python train.py --encoder_arch="vit" --n_mels=64 --spec_augment=false --encoder_moe_every=1 --encoder_width=128 --text_encoder_fused_qkv=true --text_encoder_qk_norm=false --lr=0.0014 --grad_clip=5.0
Rows from block 5 of the text encoder of a small contrastive audio-text model, named by matrix and row number. Rows with one number belong to one neuron. Each number is 500 + 25 x the weight over its row's rms, rounded and kept within 0 to 999. All counts start at 0. Numbers have three digits each. After the name is the row's rms in percent of the matrix's.
Before each neuron's rows are labels from the 100 texts, of 14976, where the neuron reaches its highest value: "tokens" is the input token at the peak. Only what is clearly more common there than usual is listed. The data: single notes of musical instruments (NSynth). In brackets: how many of the 100.
# fc1: MLP up (text_encoder.blocks.5.mlp.fc1.weight, 1024x256), inputs 208-255
# fc2: MLP down (text_encoder.blocks.5.mlp.fc2.weight, 256x1024, transposed), outputs 208-255

tokens: "d6" (32); "<end>" (29); "g6" (15); "127" (9)
fc1.425 117:460509468474541508494506471526491486511516494501505471508474530522498550485530512501499462518452508500518469512545484537487473473493483505498468
fc2.425 131:486501490493437486481483523514474501494513473482462454508477512523508510522538484512476500532537493493495528504511457482453539515509498495524535

tokens: "c3" (36); "c2" (27); "1" (13); "0" (12)
fc1.157 094:541500515489549523479526504520464480499521491476521497466478500505434468497465516542507469499514516518529532523541475522481460470495481535462521
fc2.157 103:473508485466483534459470505476508540512548467542507530526489479517541472501504522529468548531522533474519526494510490526537492506545541513495512

tokens: "d" (100)
fc1.675 089:516536497548462467515459485455457452485515479526531462534474499466505516531508498521522461470522494461513493506522527513496523530520484529490489
fc2.675 076:494471458517476481478532487466524471466535530513507465465507519488492499533512498464474511519538493510521536499499469502499532529465506497464490

tokens: "bass" (99)
fc1.223 084:469495524462535551480492465533454536462538502487533469491537523475479523481510483542507536450507487475493499474529540475538455456497469462503509
fc2.223 076:529463460493503538476496497535531511490528512448479533514496509516501489507514532516472514515497499499519467533516518464452508473472496505504514

tokens: "e7" (39); "b7" (32); "g7" (28)
fc1.390 084:474470536515527467485495481492496532476483523492537495545534521502469518458507489483518511513464472532484532536481529473471485528516512483533519
fc2.390 070:501516523525482513525462497536471512470539482473531521517470506482517508497530455545492471544457535515501469519472539476461493481530542501506471

tokens: "d" (98)
fc1.706 091:539472521467488480511458497477490465506492515539537454490463519535521513506478472502511458482514461515521470517518539544474461489465505515498476
fc2.706 089:519484508476478463523491493513516476514538466489481536489500466488541497531513493497450495516539507524547476514526510499478506527484537483474504

tokens: "f2" (73); "e2" (27)
fc1.586 082:501470462455471518475521511516464484535507528471506488518500495498473528460533465521522484473465501469502545466488509463509479484468533494504479
fc2.586 077:481512476473535500516467509474535502518553519536511492487537532496451462533498507484470536510514496508543508505469457518483526485521517469480483

tokens: "e5" (22); "1" (22); "e1" (9)
fc1.186 087:535473519513466509479526507520505482474461496532508515466499514497547470521471519516515462543529517483487523487509497533558473480523528516484514
fc2.186 078:524488540492521502516498501519503477528522471509540512468503513491523483504483466498519501449493504490493477522515483466488544511508503536517539

tokens: "e6" (33); "<end>" (31); "25" (15)
fc1.336 109:479478504529532481482500518517444479472470520524463507558496485444485544475446492462532498504475485525538510534513514543533461521467445459486505
fc2.336 114:524508470481516473510520503520507534480540516492471489487487534483496493530529520510515487470469510501495527500524455504484541496501508478498540

tokens: "c3" (38); "c" (34); "b2" (9); "2" (9)
fc1.33 091:534507529467471490487534491503463496467532538541502499502481471477485482473449481463470450472532496519501547508531467492490461538499522520493522
fc2.33 080:526534496539469505530470527532536537497543523494461498489516515491507487513521522489539528488503519510531492477483459485456491509517521530469538

tokens: "b3" (48); "c4" (30); "d3" (12); "c3" (8)
fc1.743 091:486497473494493474532459532511498509501527460515503471466471527454512521478476456456527503502502463521496463493480510537559525523500475509493465
fc2.743 080:503498506478488449537471507505477468471549532455477496486525541477468509467531492540462517508502470484505505447562551536477480501506490473489505

tokens: "f2" (31); "b1" (31); "1" (30); "2" (8)
fc1.434 083:520501494517471516460487455514501534530519495502505546525482530502521521527481514552506521479464479470482477538519492500526462529528530486495457
fc2.434 077:532504533501505464510521512522533471527486487519506480530494537506477482493496488514524495474499517485515478506493482471476494513481544455457487

tokens: "e7" (41); "7" (39); "c8" (7)
fc1.125 103:474469530520531498468485492500434481540477511547523518514513474492505543517512493510517455503480473487544514516527550554467483487509446498499466
fc2.125 095:481501491477492505469503504492526494452502494445483493463483501459504450498497499514477528528500476541508521489542461522519534490497511455516511

tokens: "c5" (77); "c7" (23)
fc1.579 079:543508545490517463497479474479518456505470535504523481469519465480504537534456537517523504503518538511488535480485514506528525541541456506508492
fc2.579 073:460466470527466544507527467478497532511524478475482549459486492524463486471503497535459497496520485509512535518536483529543493472507513508520542

tokens: "b3" (38); "b4" (29); "a" (15)
fc1.124 090:475477520475492472522522496465536480550520496465477507508499536485527464471516506462476483490466494536533477474469504515527501515522468499518496
fc2.124 097:493477499489488516520464533484520516526469489472451539470483503473498510493520491534470516484465485525492455501479485457494551521539494501472492

tokens: "b5" (84); "c6" (16)
fc1.415 094:470500480475471490493532479453500485525512519532472515470494471451494526484483519511473496487524518539523529486482526533534523492488511465517485
fc2.415 082:453481531487488531490515499485488479522509487487492541490485505496496510500493453539482537466528471529521559460518461495467474464581530497462499

tokens: "e5" (48); "b5" (26); "b6" (12)
fc1.279 101:537462524503480485520512491442541519485490474517498504450493543511504480446481511489502452460529522534523533491518476528493482512536489490522453
fc2.279 097:493455557509502499520512523489480518549460491512491496510517479504509560521488493524454507516491494504531544498489495523488467518498495513471509

tokens: "e6" (73); "e7" (14); "d6" (11)
fc1.484 089:494530514514497478476516479522513496507489526479517512534498533504467495476510461526510496486455507480496510507518536495508502506466498482513497
fc2.484 089:507507518522485537517468522502534497535535525464507477472470488485529496533525500535497488485486523527507488520554441491513534514478531464518482

tokens: "c" (86); "c3" (13)
fc1.221 118:524478492500488469470500505445510499537529500486472518451463507516525494459497470490492466478502502492460504471504475479485476453520474494536530
fc2.221 105:466496532476520488543502481536493535487521524503516495499531491544526502524538489477520522507527495479523541538495464509460500537484532484491509

tokens: "c3" (32); "c4" (27); "a7" (12); "f7" (12)
fc1.577 083:498523482517480463494497477514499535536484511492460521527466496470530462489471515470494505544528505510536531544489476475512512475535449524489482
fc2.577 077:495535525520474484527546513492499471522508527533479517453499551532523467522486509481481487512474515493485472515531470514536497486500545533471471

tokens: "d" (91); "d6" (9)
fc1.505 113:506520526489501535465508527469494519462470514531520482526462528515520481506483495498499472507492514518461521472483544507496493472499483462484464
fc2.505 113:468471483484477488493490517494506488526537462531483480492478535501505521521530495516476553477519480475460497515510454503491559501516508515494509

tokens: "c3" (53); "b2" (47)
fc1.212 097:543459460514481521489495491488489476500539471478530482526523483456507518488504453482492481499475484517513472527509513482535506438511513499483486
fc2.212 092:500533496509490481512490480520543496468488495539490542498512496531517464462556522483501519473529504480493503532511513481511479543551491488514525

tokens: "4" (48); "d4" (39); "e4" (13)
fc1.666 089:523492485522493464530497489486472483492459486541510484525483460462512481511471456473535454515527510507476480531516537543521517486498512542507461
fc2.666 079:508527527464514528523508481445541530487532480483512477500510491500478487549495497477475536477500533471480491509502501492549467487521491534488469

tokens: "4" (81); "b4" (17)
fc1.226 095:528499488531509470469507466489468490531492474468521519502489461530516512519469487506515492468487507499486459504541522491520528492538471494496513
fc2.226 081:480484482479530509511462512456512491531483497493496514495529513521509488498527490496484484477522479501543504513539516541502499502520499533465497

tokens: "c6" (28); "b5" (27); "c2" (21); "c3" (19)
fc1.308 082:486485492483482466481518491510467485503509448539471526511472524469533524532497481514468498476466508499544497487496505550469506473507475472476485
fc2.308 078:496460530476500540476464467484549504533514485510487506541506499514485481537492469543466546519485526537554530470547506490493536491491497540525497

tokens: "mallet" (100)
fc1.581 099:505523507480541495448481474524539484509458466508481525523499460458527491459471501468486452491484486514518529467539541495536496519471482485495501
fc2.581 100:494511478508445555527474485520479454480472517494483542493487518470496468474474503524461523491471505504498540507481497468506480510523440541479474

tokens: "127" (21); "100" (21); "50" (16); "75" (14)
fc1.50 116:502447538514506513523511498481473491475502489506475545481520480476484522532506468498507497482461514475491499502484522540487471509530466467537508
fc2.50 115:523492497505472489500480476463497511487500515538457512471444518489501473511513525521524472494505486469492508488485503488423552516496520517527521

tokens: "c6" (58); "b5" (27); "c7" (15)
fc1.454 113:503514502498500481458506495482510487556482462509500516504489464507458524451514462492520500497499523546523503507535476553503521504521458521474492
fc2.454 104:518453504493509522509490474496497494552498476492497499489465513499486509545544509547456497510526491494499536470514503513509515468565551462486503

tokens: "vocal" (100)
fc1.150 087:486481532516496474533464520531478471504526498540541482537500540480537501520524519536537513518535476472531500528542507545464539547450530524511451
fc2.150 078:534476491521465479521528470520528472509545526466526528485490544457465471540486507493509506498467467443469511528518467503501507482465493529480546

tokens: "b5" (77); "c6" (22)
fc1.748 109:481454511521521532482513490479486486511494465500504522472455542483482511508493515525468455467510474524477536470483523517478515495544503512468496
fc2.748 097:530495563516487548525490467477495524522471545519513496477491499501501525456471524521470479521512528485534501489512476482444481493486469503481505

tokens: "c" (46); "25" (18)
fc1.500 081:519510477471495524504482454479470540478497475468509517496481473517511507494518518489508508520456514460520528477492469504495473448491481507502466
fc2.500 075:452474521483463478503460517485498501504480473489459505504516542542521534465466496509468513473538510473508537536508513515515525491480494475499490

tokens: "<end>" (51); "127" (12); "25" (11); "50" (11)
fc1.499 119:527486554525501519487504497496486469479500465523475533491534459450487519501477511493471464514505492480496518481483515518532451501483497443526475
fc2.499 123:505499474518461500504508486499549506471542512487471504464466529529488500551541504508531509501513539480490488484465510484466510550506524508507546

tokens: "brass" (100)
fc1.460 119:477481495493524493509452525452546486484487522523479473489486496497474467499505507500532476531477492467522461469535473511460482515450451492488497
fc2.460 125:513509510508490499529507516485484488495548468514508487512490518541505493502517521486493480520479464466508480529527482488499526507473473516488506

tokens: "brass" (21); "127" (17); "100" (8)
fc1.662 087:543485519466491480473488516520483520505482522521497525523468468472452506518490479476546506518470466498464524479497499474516505484497468537494504
fc2.662 083:534482506528503478499488520529524519510505477481526486502473529539530497532546490491498518510468529523513443515504514445506515503496454513477522

tokens: "guitar" (100)
fc1.668 097:540471507484531506493497492485477466474474463481520532477460530540507496516465491454531470498520536497511528463487509470523492514491479461488527
fc2.668 093:508509530496510509526484509477438516494507506459544509465484480520491491526467513459529503485475502542542541465472534508485459473489492469496444

tokens: "1" (65); "e5" (18); "a1" (9)
fc1.552 084:482497504490471480498457519484516461543482530462536465468522482492500466503476518461495460501492471485462465506478471465525475499514472505508530
fc2.552 084:491493481511499485529515508525534544456510466473479522543515564506484532544517504520505501518499482501516507527488494466516559485549457498501481

tokens: "," (50); "3" (37)
fc1.135 084:460486479466528514493475494476497514502517470539531489464547542479509491512467518474506501487458489514527523540511518490493481487470486465514484
fc2.135 076:486472454550448496484508539513497479465529523506508505532485450479520472524479538510494468475471493494456511483428495469466526535474479519499537

tokens: "c" (83); "c7" (17)
fc1.315 089:495475497474529523488493531491510496505517505499555514470512467534439486528475523499509474497514501470533526510470492542492468494468466520460466
fc2.315 075:526494494507524490447476529527473512535543489500531483540480475494541493501532492497534488479508509490461534535512484498483534526521549511507508

tokens: "organ" (100)
fc1.170 106:532515502485516543472531490546491531514523515486489507473470530480474462503502477485523508528456512501497536537502504478500510533492457481464510
fc2.170 103:468501466479545470475527530534481485505500507494496488509488503503530511471549492497549508475446496540529481506534539484551526499499456527510500

tokens: "vocal" (100)
fc1.582 083:461501520547476489511485503507538527527504471525463484510480513458528486486512481459524495522503453534488493499466460522510481499526479518494476
fc2.582 073:530470527509513450510468525478473508516502521512525524505525506498531510492473510492542448528478539505502507516483499513522486508495493468523477

tokens: "7" (94)
fc1.485 092:509495500495477546478520478451502480502471512550461501511472504502509520469491505502491478526451480539488526466509501480511533449511466454514468
fc2.485 091:508528486519512498465486473508471488510527489516514500512484468449464467526487520546518547501494489505504532536510503455460485490532447515486481

tokens: "1" (60); "d1" (16); "a1" (13); "c1" (11)
fc1.83 086:461506479482503541517528532527489467491482498519517480452459536467462506500503507507521508538465511510484539451507491475524524488540508467502494
fc2.83 078:439527505498516523499454485523531490475492487490510470544499501519499471510503515543490477483546502499511482472465464535485467469512523496522476

tokens: "a2" (40); "a3" (31); "e7" (28)
fc1.54 084:496502482485516529496479477496463525497495503478526531517448530495462482439477515517473509528496539497507507520513481527503531508495470491498477
fc2.54 076:477458490508520525474522530501531491523534511488482533515532486536498508462516501539463523480537461493492545492510501535516476481490500479454502

tokens: "a2" (50); "g2" (39); "2" (11)
fc1.323 086:537475509476533495526474481477513499507495526528487479468472529494528537512445485508491521531539516487480491501464530530456506459531507509466515
fc2.323 077:521485560520545525500540519471461491501492545491510493489545484482472508527510476490487527512475493534519476522527474478473458480489480512469480

tokens: "a" (63); "b6" (37)
fc1.442 090:508456526528504464466476512487468476499479484489509498473452500523513454513469514519492499488466496516478478506541504482475531512501497527503462
fc2.442 075:516463483505489495472500513538481516471516536508537521521533516548539517479515513504453538516537520531523471521543531503450483525474512473507500

tokens: "a" (43); "b3" (17); "b2" (14); "b5" (13)
fc1.115 096:486525511523480472464496477455473453481473499490528497495502498506516531478509456461482470483498487474486539462497495499547455463497491511465523
fc2.115 083:478499486540467451524470518527471524512526521502469460481496514497458506509559482504525518515531487528547524519501487509460518527481470531472483

tokens: "," (44); "<end>" (38); "100" (7)
fc1.487 093:516490483469517509495513454458532496502524462491480519502466513496524505476473519529537514494506533485509477532513492542485484478563528482516485
fc2.487 096:487539468490526471491493512476532497515532510497507483471471522509459495452539475487515497503474498541518504466514534530503515492524555463479469

tokens: "g5" (85); "d5" (8); "5" (7)
fc1.99 089:515515509516478544487538511477486491503535488550518470507510531453506499502506529516497475486463470466534508525475498518530463487543442501489461
fc2.99 079:484542523457479511515484536494484470494508516495473501508480534482525504478505477507504526507532504476488474507475535545499481503535507461524478

tokens: "b3" (84)
fc1.560 095:472518481486477484471470483515466508534525522480490486468457473490443459527502496510510477470510481481516469536505494478504514491470487538497482
fc2.560 081:453495513504520470498499541491552497469534540532477517542498521478538536500500472519527479502525501489532457509502492528536514479515521499520523

tokens: "guitar" (94)
fc1.344 089:547462525518477503504491519523523475464474521505507491539488523524487488483464464456505456505501499513499492496525488553532475478507511456475509
fc2.344 080:479488502480464473504474519547481481551483494480498563546525460478491485502469509506452529475530521522493512541496473510501513471526436503516462

tokens: "c" (59); "c3" (41)
fc1.85 086:503513500474490528516523456473508492468470537511499501539492483528515533518510499466477489490535494509464515522470480508522472497469490489470485
fc2.85 076:471545489535523465499529494519522477504522463468499506524546541546483532512514540530529486489475533482482521486521517529495521534520495482465552

tokens: "<end>" (74); "50" (16)
fc1.17 099:494534474497547490497481501535443481503484508501527514470483488486520523456462447459501461490488505529540482486515512535536458515502448511500469
fc2.17 090:540509466524471498505493534521486545524488488512468514459483511494491485516485483507507493528483524532544514489515494465500477497487501519513514

tokens: "mallet" (100)
fc1.630 091:453465496519486512518533523528541435541502495539520520499517499459506516467486456487492526504450505482535526514492511501559501459523472462461440
fc2.630 084:483552477523504514474504498499487464441507455526468499504510515519505457491523523501466495516509507513540509465517520492528498550490494513549469

tokens: "vocal" (100)
fc1.534 094:511465476509530485459522526469488524528494518519520489502477523486516526521456517537535471518521444468542544536540518542493483532506448514469479
fc2.534 078:494477473489470481510507490464511518476541483527529489527499542511462496491523523504518463498443489462525494532506491511473500531457519501499493

tokens: "vocal" (90)
fc1.733 087:531525486527539511526527479473478477466488521456497517521518511489525500523464488539467470499515501488543473461519486497495512546511508503508529
fc2.733 075:505487519520501495467511518458536513513497504478523481477536459473540520512468527509468502535509536453501459501480468547476522513490519516489521

tokens: "a7" (53); "f7" (30); "7" (16)
fc1.96 096:518453510470486545486532504456480450498483480480526508523515492450517505490477476464494459513511469498517512501533514518517518464536459442464481
fc2.96 098:467531505479472482518486474511503515501520534495498531545519514504486470535491467470532500501500486522515521520513540511526536499511457517502506

tokens: "b3" (45); "b1" (42); "e1" (11)
fc1.87 084:525491477479503538532530519460480466472470497478511553489482513459505512492512484468473475491481522486458470514505506528522502511536533479510529
fc2.87 074:463482505473500519539494472467542541464482538453515525458477494520516481545514506540469519460484511487481512487534511533461490474545480503474522

tokens: "1" (46); "d1" (22); "g1" (18); "c2" (8)
fc1.469 097:527512483480472494510511457492449470499520482482505512519490508511497525473481493479485468471488494498503501452475495539519483480465457524467479
fc2.469 083:465465509502507524527460482510507509530492513509448493515456515527518484471521449515514553524495505533516517464502523457531511525497511462537464

tokens: "b5" (34); "g7" (27); "7" (18); "b4" (10)
fc1.421 092:471489508491535534488448469520471519545472469493521463500510540488517545473512481485533496473509520486522530491505456519476526473511470526487512
fc2.421 082:458490488495513465465517480506503516471521485501482543522493464507476503527494515498467550509511496499504498524501470521467514473531530521520496

tokens: "b3" (100)
fc1.444 134:520469544469508504466465533480534496512477486504477531485461517468524490497483488473485505473482465561521515471476464521507491485525515481495493
fc2.444 129:454488519511507530514522461513451521534497530508466476498484537518511508519531483496505487489512485453482566494502498491480502464544540464517535

tokens: "," (53); "<end>" (30); "b4" (16)
fc1.365 106:464499492528472513516479474516478494511501502550493525541462536469485491515474475465463456459501476464533539519506476521500472526484493491469457
fc2.365 117:480504519485517487518481522510470511509529514531459512513460537490511443508524517534534486453504470462525507532512518517446489496515527495528481

tokens: "d6" (43); "d7" (41); "e7" (16)
fc1.9 083:478508544501474448515544484495456524485462499528540473484501518512522473466466466534507529546535497511540461504529469464477530481503515474484502
fc2.9 075:522467457539515473500482494510464459536498539511499491493529493491486520538532513466544507500463509459495543494520531526477462469500499536486533

tokens: "guitar" (85); "f7" (15)
fc1.673 090:509471522477471474506543473487496479508524479529500465517500514467456526517518501447536531502465535500516542503500508474534465472498460465525484
fc2.673 091:456540478541464471521492513516494486488540526530490575491499462503511491506500514497537506502470479503537490511460487505517509550468462476525540

tokens: "a" (100)
fc1.200 089:447501520518463528466512487517496465543523453489486471461464529489466528499483465532492537537471493484547539511521462488456539487487488459523501
fc2.200 090:509460510518516512494450494502507500468490510465447478491479492498473476476528525519490510480533508507496508502500505489518528461540505501536502

tokens: "a7" (36); "7" (25); "-" (12); "1" (10)
fc1.541 090:502536462497520498517501491464539501542469463523475486521508488513508506461474493513470512549507466488518474470477504505486509473526496516516475
fc2.541 084:468478525465508497531490521486509495488499498497479491509490476499502537499503521495467490495477496492499532518551501521538464474530483512473482

tokens: "c6" (98)
fc1.356 082:526506525497489544485497502504525496503459515479488540514463532511454544512480463459477488531493522497529478490469458535531494508481532490457514
fc2.356 074:526508541491468540544500492490518496500519473523499533500472463513485514545490526471545527521467485519505504536545523463485540538506547480526474

tokens: "vocal" (84)
fc1.622 089:486525515473468465490458494476532485490476507538460465478543485481498503502471519500481504522503534465538519532517504474470523519473502497508475
fc2.622 083:532497535544471513471472519489494525479469501497476498479504496469483477524486538465494522511490469512478487507486484450531528525494459544535477

tokens: "organ" (100)
fc1.178 086:500466479493505535536520510516471456499519536517537530465481529459515491519524477533547518464507535501474472502497529504515532537518518522516462
fc2.178 080:496507538497472472485478517484545527485515542474531526538520476502535531513517474485535519533487483503468496510506507528454496480470489490491537

tokens: "c3" (58); "g3" (12)
fc1.288 084:491458541473484492534487456495484495486485470509515502536539498510465470526461461475481493478507479513513505541527491543511510533467527520476474
fc2.288 078:540534447516521520548525496516515490459502480475497459481552454518488528484542515501485521466532487477477476484510465464526532476474492526490535

tokens: "c" (46); "<end>" (25); "bass" (8)
fc1.2 087:471477547514470497535527483458538520536524475534461540505485511504467508463514530502486507539526529491479495514495488486498463503542525513468462
fc2.2 078:548493484497474511531481513497491520463502491523530514486462495501515500518534504537502531457499531491510519529449532514495496540498539486533475

tokens: "d" (100)
fc1.42 083:535486540525472517515519510539475461534495514533512533514490505496506521534531476478459512518507482538538491483459513505471511507482456463458488
fc2.42 069:489509533502522500499517456504459461519475487466452513462518464476527455466470454498458516525533526519517479447496506471492504490501475506467558

tokens: "b3" (45); "c4" (19); "b2" (18); "2" (18)
fc1.314 090:525503536468484470511525488507492498471475523534510493453507493486479518497511510503505494487464475543506492534526464481508476513512485503491457
fc2.314 086:488494491490504508479494466512515505466506479493513488497548514490461510467501437482474501499488485500569505471497505513531460537557464529504490

tokens: "d6" (43); "6" (15)
fc1.141 110:488487481475514489502522537488514485538462499506526497499493466504464540484517449459514469524499494566537484497518516504488480483473471512499495
fc2.141 106:517518466500503498489464527512505534491504500507458520460491517496479497498533524539515485537535528537481474529502486467495480489489475482500533

tokens: "c" (46); "b3" (38); "c3" (12)
fc1.647 114:544484516497471509458465486455530492475488512507483486517513477458519519535472517471477511496513478516488514489508464522520482481479508474467465
fc2.647 114:421479519515486503542514453500457491514494497470523514465484534535542512505483509502539493481526514505510542485456516470431462515541488505487489

tokens: "<end>" (53); "e3" (23); "c8" (11)
fc1.28 083:473455506487485465454472452506498454474523443511523493511491458474500486514482487498519488473458517486477499513494534546524517507538509530480498
fc2.28 078:479520482509485457484543548471516472461510511499487514513461506519495456468496471535520481511492511498505462465512512503461484505517508493525465

tokens: "d" (69); "e5" (24)
fc1.113 086:530462491489520534488487489459501509538513531524534494520507465480473488490518530491530487520470485537466483505475505508461526506528478512499458
fc2.113 074:490471475506543539486532500502519536530551469498517514467486484484534511496491443483506513510466498491501560512544463506511471509496483518488474

tokens: "c5" (81); "b4" (16)
fc1.5 084:541462477515478497465505494486539507552504495517484483541480504498522463529465523483533525490470477469478465540491506512492531488482452538521517
fc2.5 076:483446456460475526504515522534490478509521497536467477490493542483473508555499500535487551509482501490546490489522524512460550478557474505518468

tokens: "vocal" (96)
fc1.545 091:473512495506537517513495486479531488473520528501533459544551532449497516522501462529525470506530480480514502505495482499516509539526487546454492
fc2.545 085:524470475475518530512483478509474522522505482492499455542509504523514526541504542531495531518474533476506474480492534514537482492496537492523538

tokens: "e5" (59); "5" (24); "g7" (11)
fc1.264 083:494502509521465525536481476479507486487524477503492492518490505480514498446514493546507509500515491509514506490532467522545530533551504535487497
fc2.264 077:535496521480536525543550527507487512475545523476478512473496475493516525492537502506463470520514467514524500475500542481548471513529486500482497

tokens: "1" (33); "a1" (30); "e1" (26)
fc1.8 099:514469535508513520521500478468491516476473474474525512527481488472513485462452522503537476502495466515516483468477495515471480510484441510451490
fc2.8 087:487538504483523476478505484515532464478480522471506496518509521485502482468519459503509535489482536545477507467540494544542493480538489519464450

tokens: "b5" (100)
fc1.383 081:539529489535518516477455496469493481514524526534485459533476529502530469495506523485474507526530507510468557496521525491482505470466522493453484
fc2.383 077:499493521482478523471509467455524485510477517476464510462508545497485483542519491522528500513533535510491495481534476534452481480550484471519481

tokens: "b5" (57); "a" (36); "f7" (7)
fc1.287 087:499530544499472490456512510528495483464500461507532550489522505489469534482514511473518514510515471541529487463483462540486480492499491534495535
fc2.287 084:492483514518503512506471537486477525495486533451480473482495486508505499497473487478538495478482497548524527496558481478451485519555526522483522

tokens: "7" (48); "g7" (22); "f7" (14); "e7" (10)
fc1.270 085:510468487480523517493465503449504527526491487517519488493472496485483523463447461497506472511520524481518489490492480524468454487488481523475494
fc2.270 087:475532510501519521483494462486547490504471475534538519463493555454506475467464491557485541488485494465544498489493464516526456491485511537500467

tokens: "bass" (100)
fc1.69 105:507466505482540477476482514496506468526505483499556486479461488475454507473520505535498508504519530524546504551521533536545489538493502477499480
fc2.69 090:498504519464512491466517449491536483506496534493472452497530483494494462511487472499503560512554532519504527503480500488538470492507513473469509

tokens: "<end>" (70); "1" (20)
fc1.751 093:505502511462497510527494479478494515477535510530542522513483480506512474461487526534525502517466518476534534456531530479521491495499509534500517
fc2.751 083:523464459499525500519485527527539469512554458505509535489498500518506481508480522509476487514515513530495500486547503514450498477531478529526490

tokens: "bass" (100)
fc1.611 083:520540510517464488535471541480486513497482501500473539506481471514514505531499538487481513484497453485520507472528515473509526460505512462463510
fc2.611 071:508473474519494512468515505538525510498468507475513504499505540487534502527504508480485487508485503491536485480446519472442460489531537496528462

tokens: "c5" (57); "f4" (24)
fc1.456 097:493534527481507531500499483495457518533529499486490491515459474470474468479479488497535499502451485528540469534473485506523460488511455518493524
fc2.456 084:507482536482471507497509492536454510505488486499484515525486531474502490486492457468493471516526506483523573478495505488513499526517507448524523

tokens: "lead" (96)
fc1.619 079:471521485537517511496532508480527488480510485493467497507498531491531488540460479466488462527458521471519531501530483474454477515509492539519498
fc2.619 068:513494508508487475507486550543545527538456524505509525525472470483464477508532481496509493542474467506524541486458496499491530497509506467497521

tokens: "127" (23); "50" (21); "100" (15); "75" (7)
fc1.373 086:501459527505526514503527480465473526512450496476536524481498475480457527469516489522514485543472467519465517509540502541550495462481476510512463
fc2.373 073:480496531493517520495491482523518506493482467501527513511547512512534486483519494537465510487502525506496539511481479513474460466512518536472477

tokens: "e6" (91); "e7" (9)
fc1.209 089:486509493523475500488498536524502526536528488534516463539493532493455553451509466512543507476505504522543484504520518536511495517526498524474469
fc2.209 084:441494471475512492476472506506510484517525520483516551485530542485491476504480524531473514514514473504490495476552471538511525525514471511516470

tokens: "bass" (100)
fc1.732 092:474516472517527508495466504460508502475522520478538501505512500470448460475514522517465520499529507522529526521470548484552459521524533539523520
fc2.732 080:500460454487475533475480516530487509487471539488482491466500540442485480514480497521475482470526532487494522523505489462467469483487478537482514

tokens: "1" (37); "-" (14); "e1" (12); "f1" (7)
fc1.747 094:475538515527520470459451526511515535542480497503517476520464492498507508506492489489501502494473511522552451483548525530471504469462504521494500
fc2.747 088:491499506457466504518472500474485469510535530484506438507522516485473519519502447542478547522523542477532523516526465519528459507511521468532505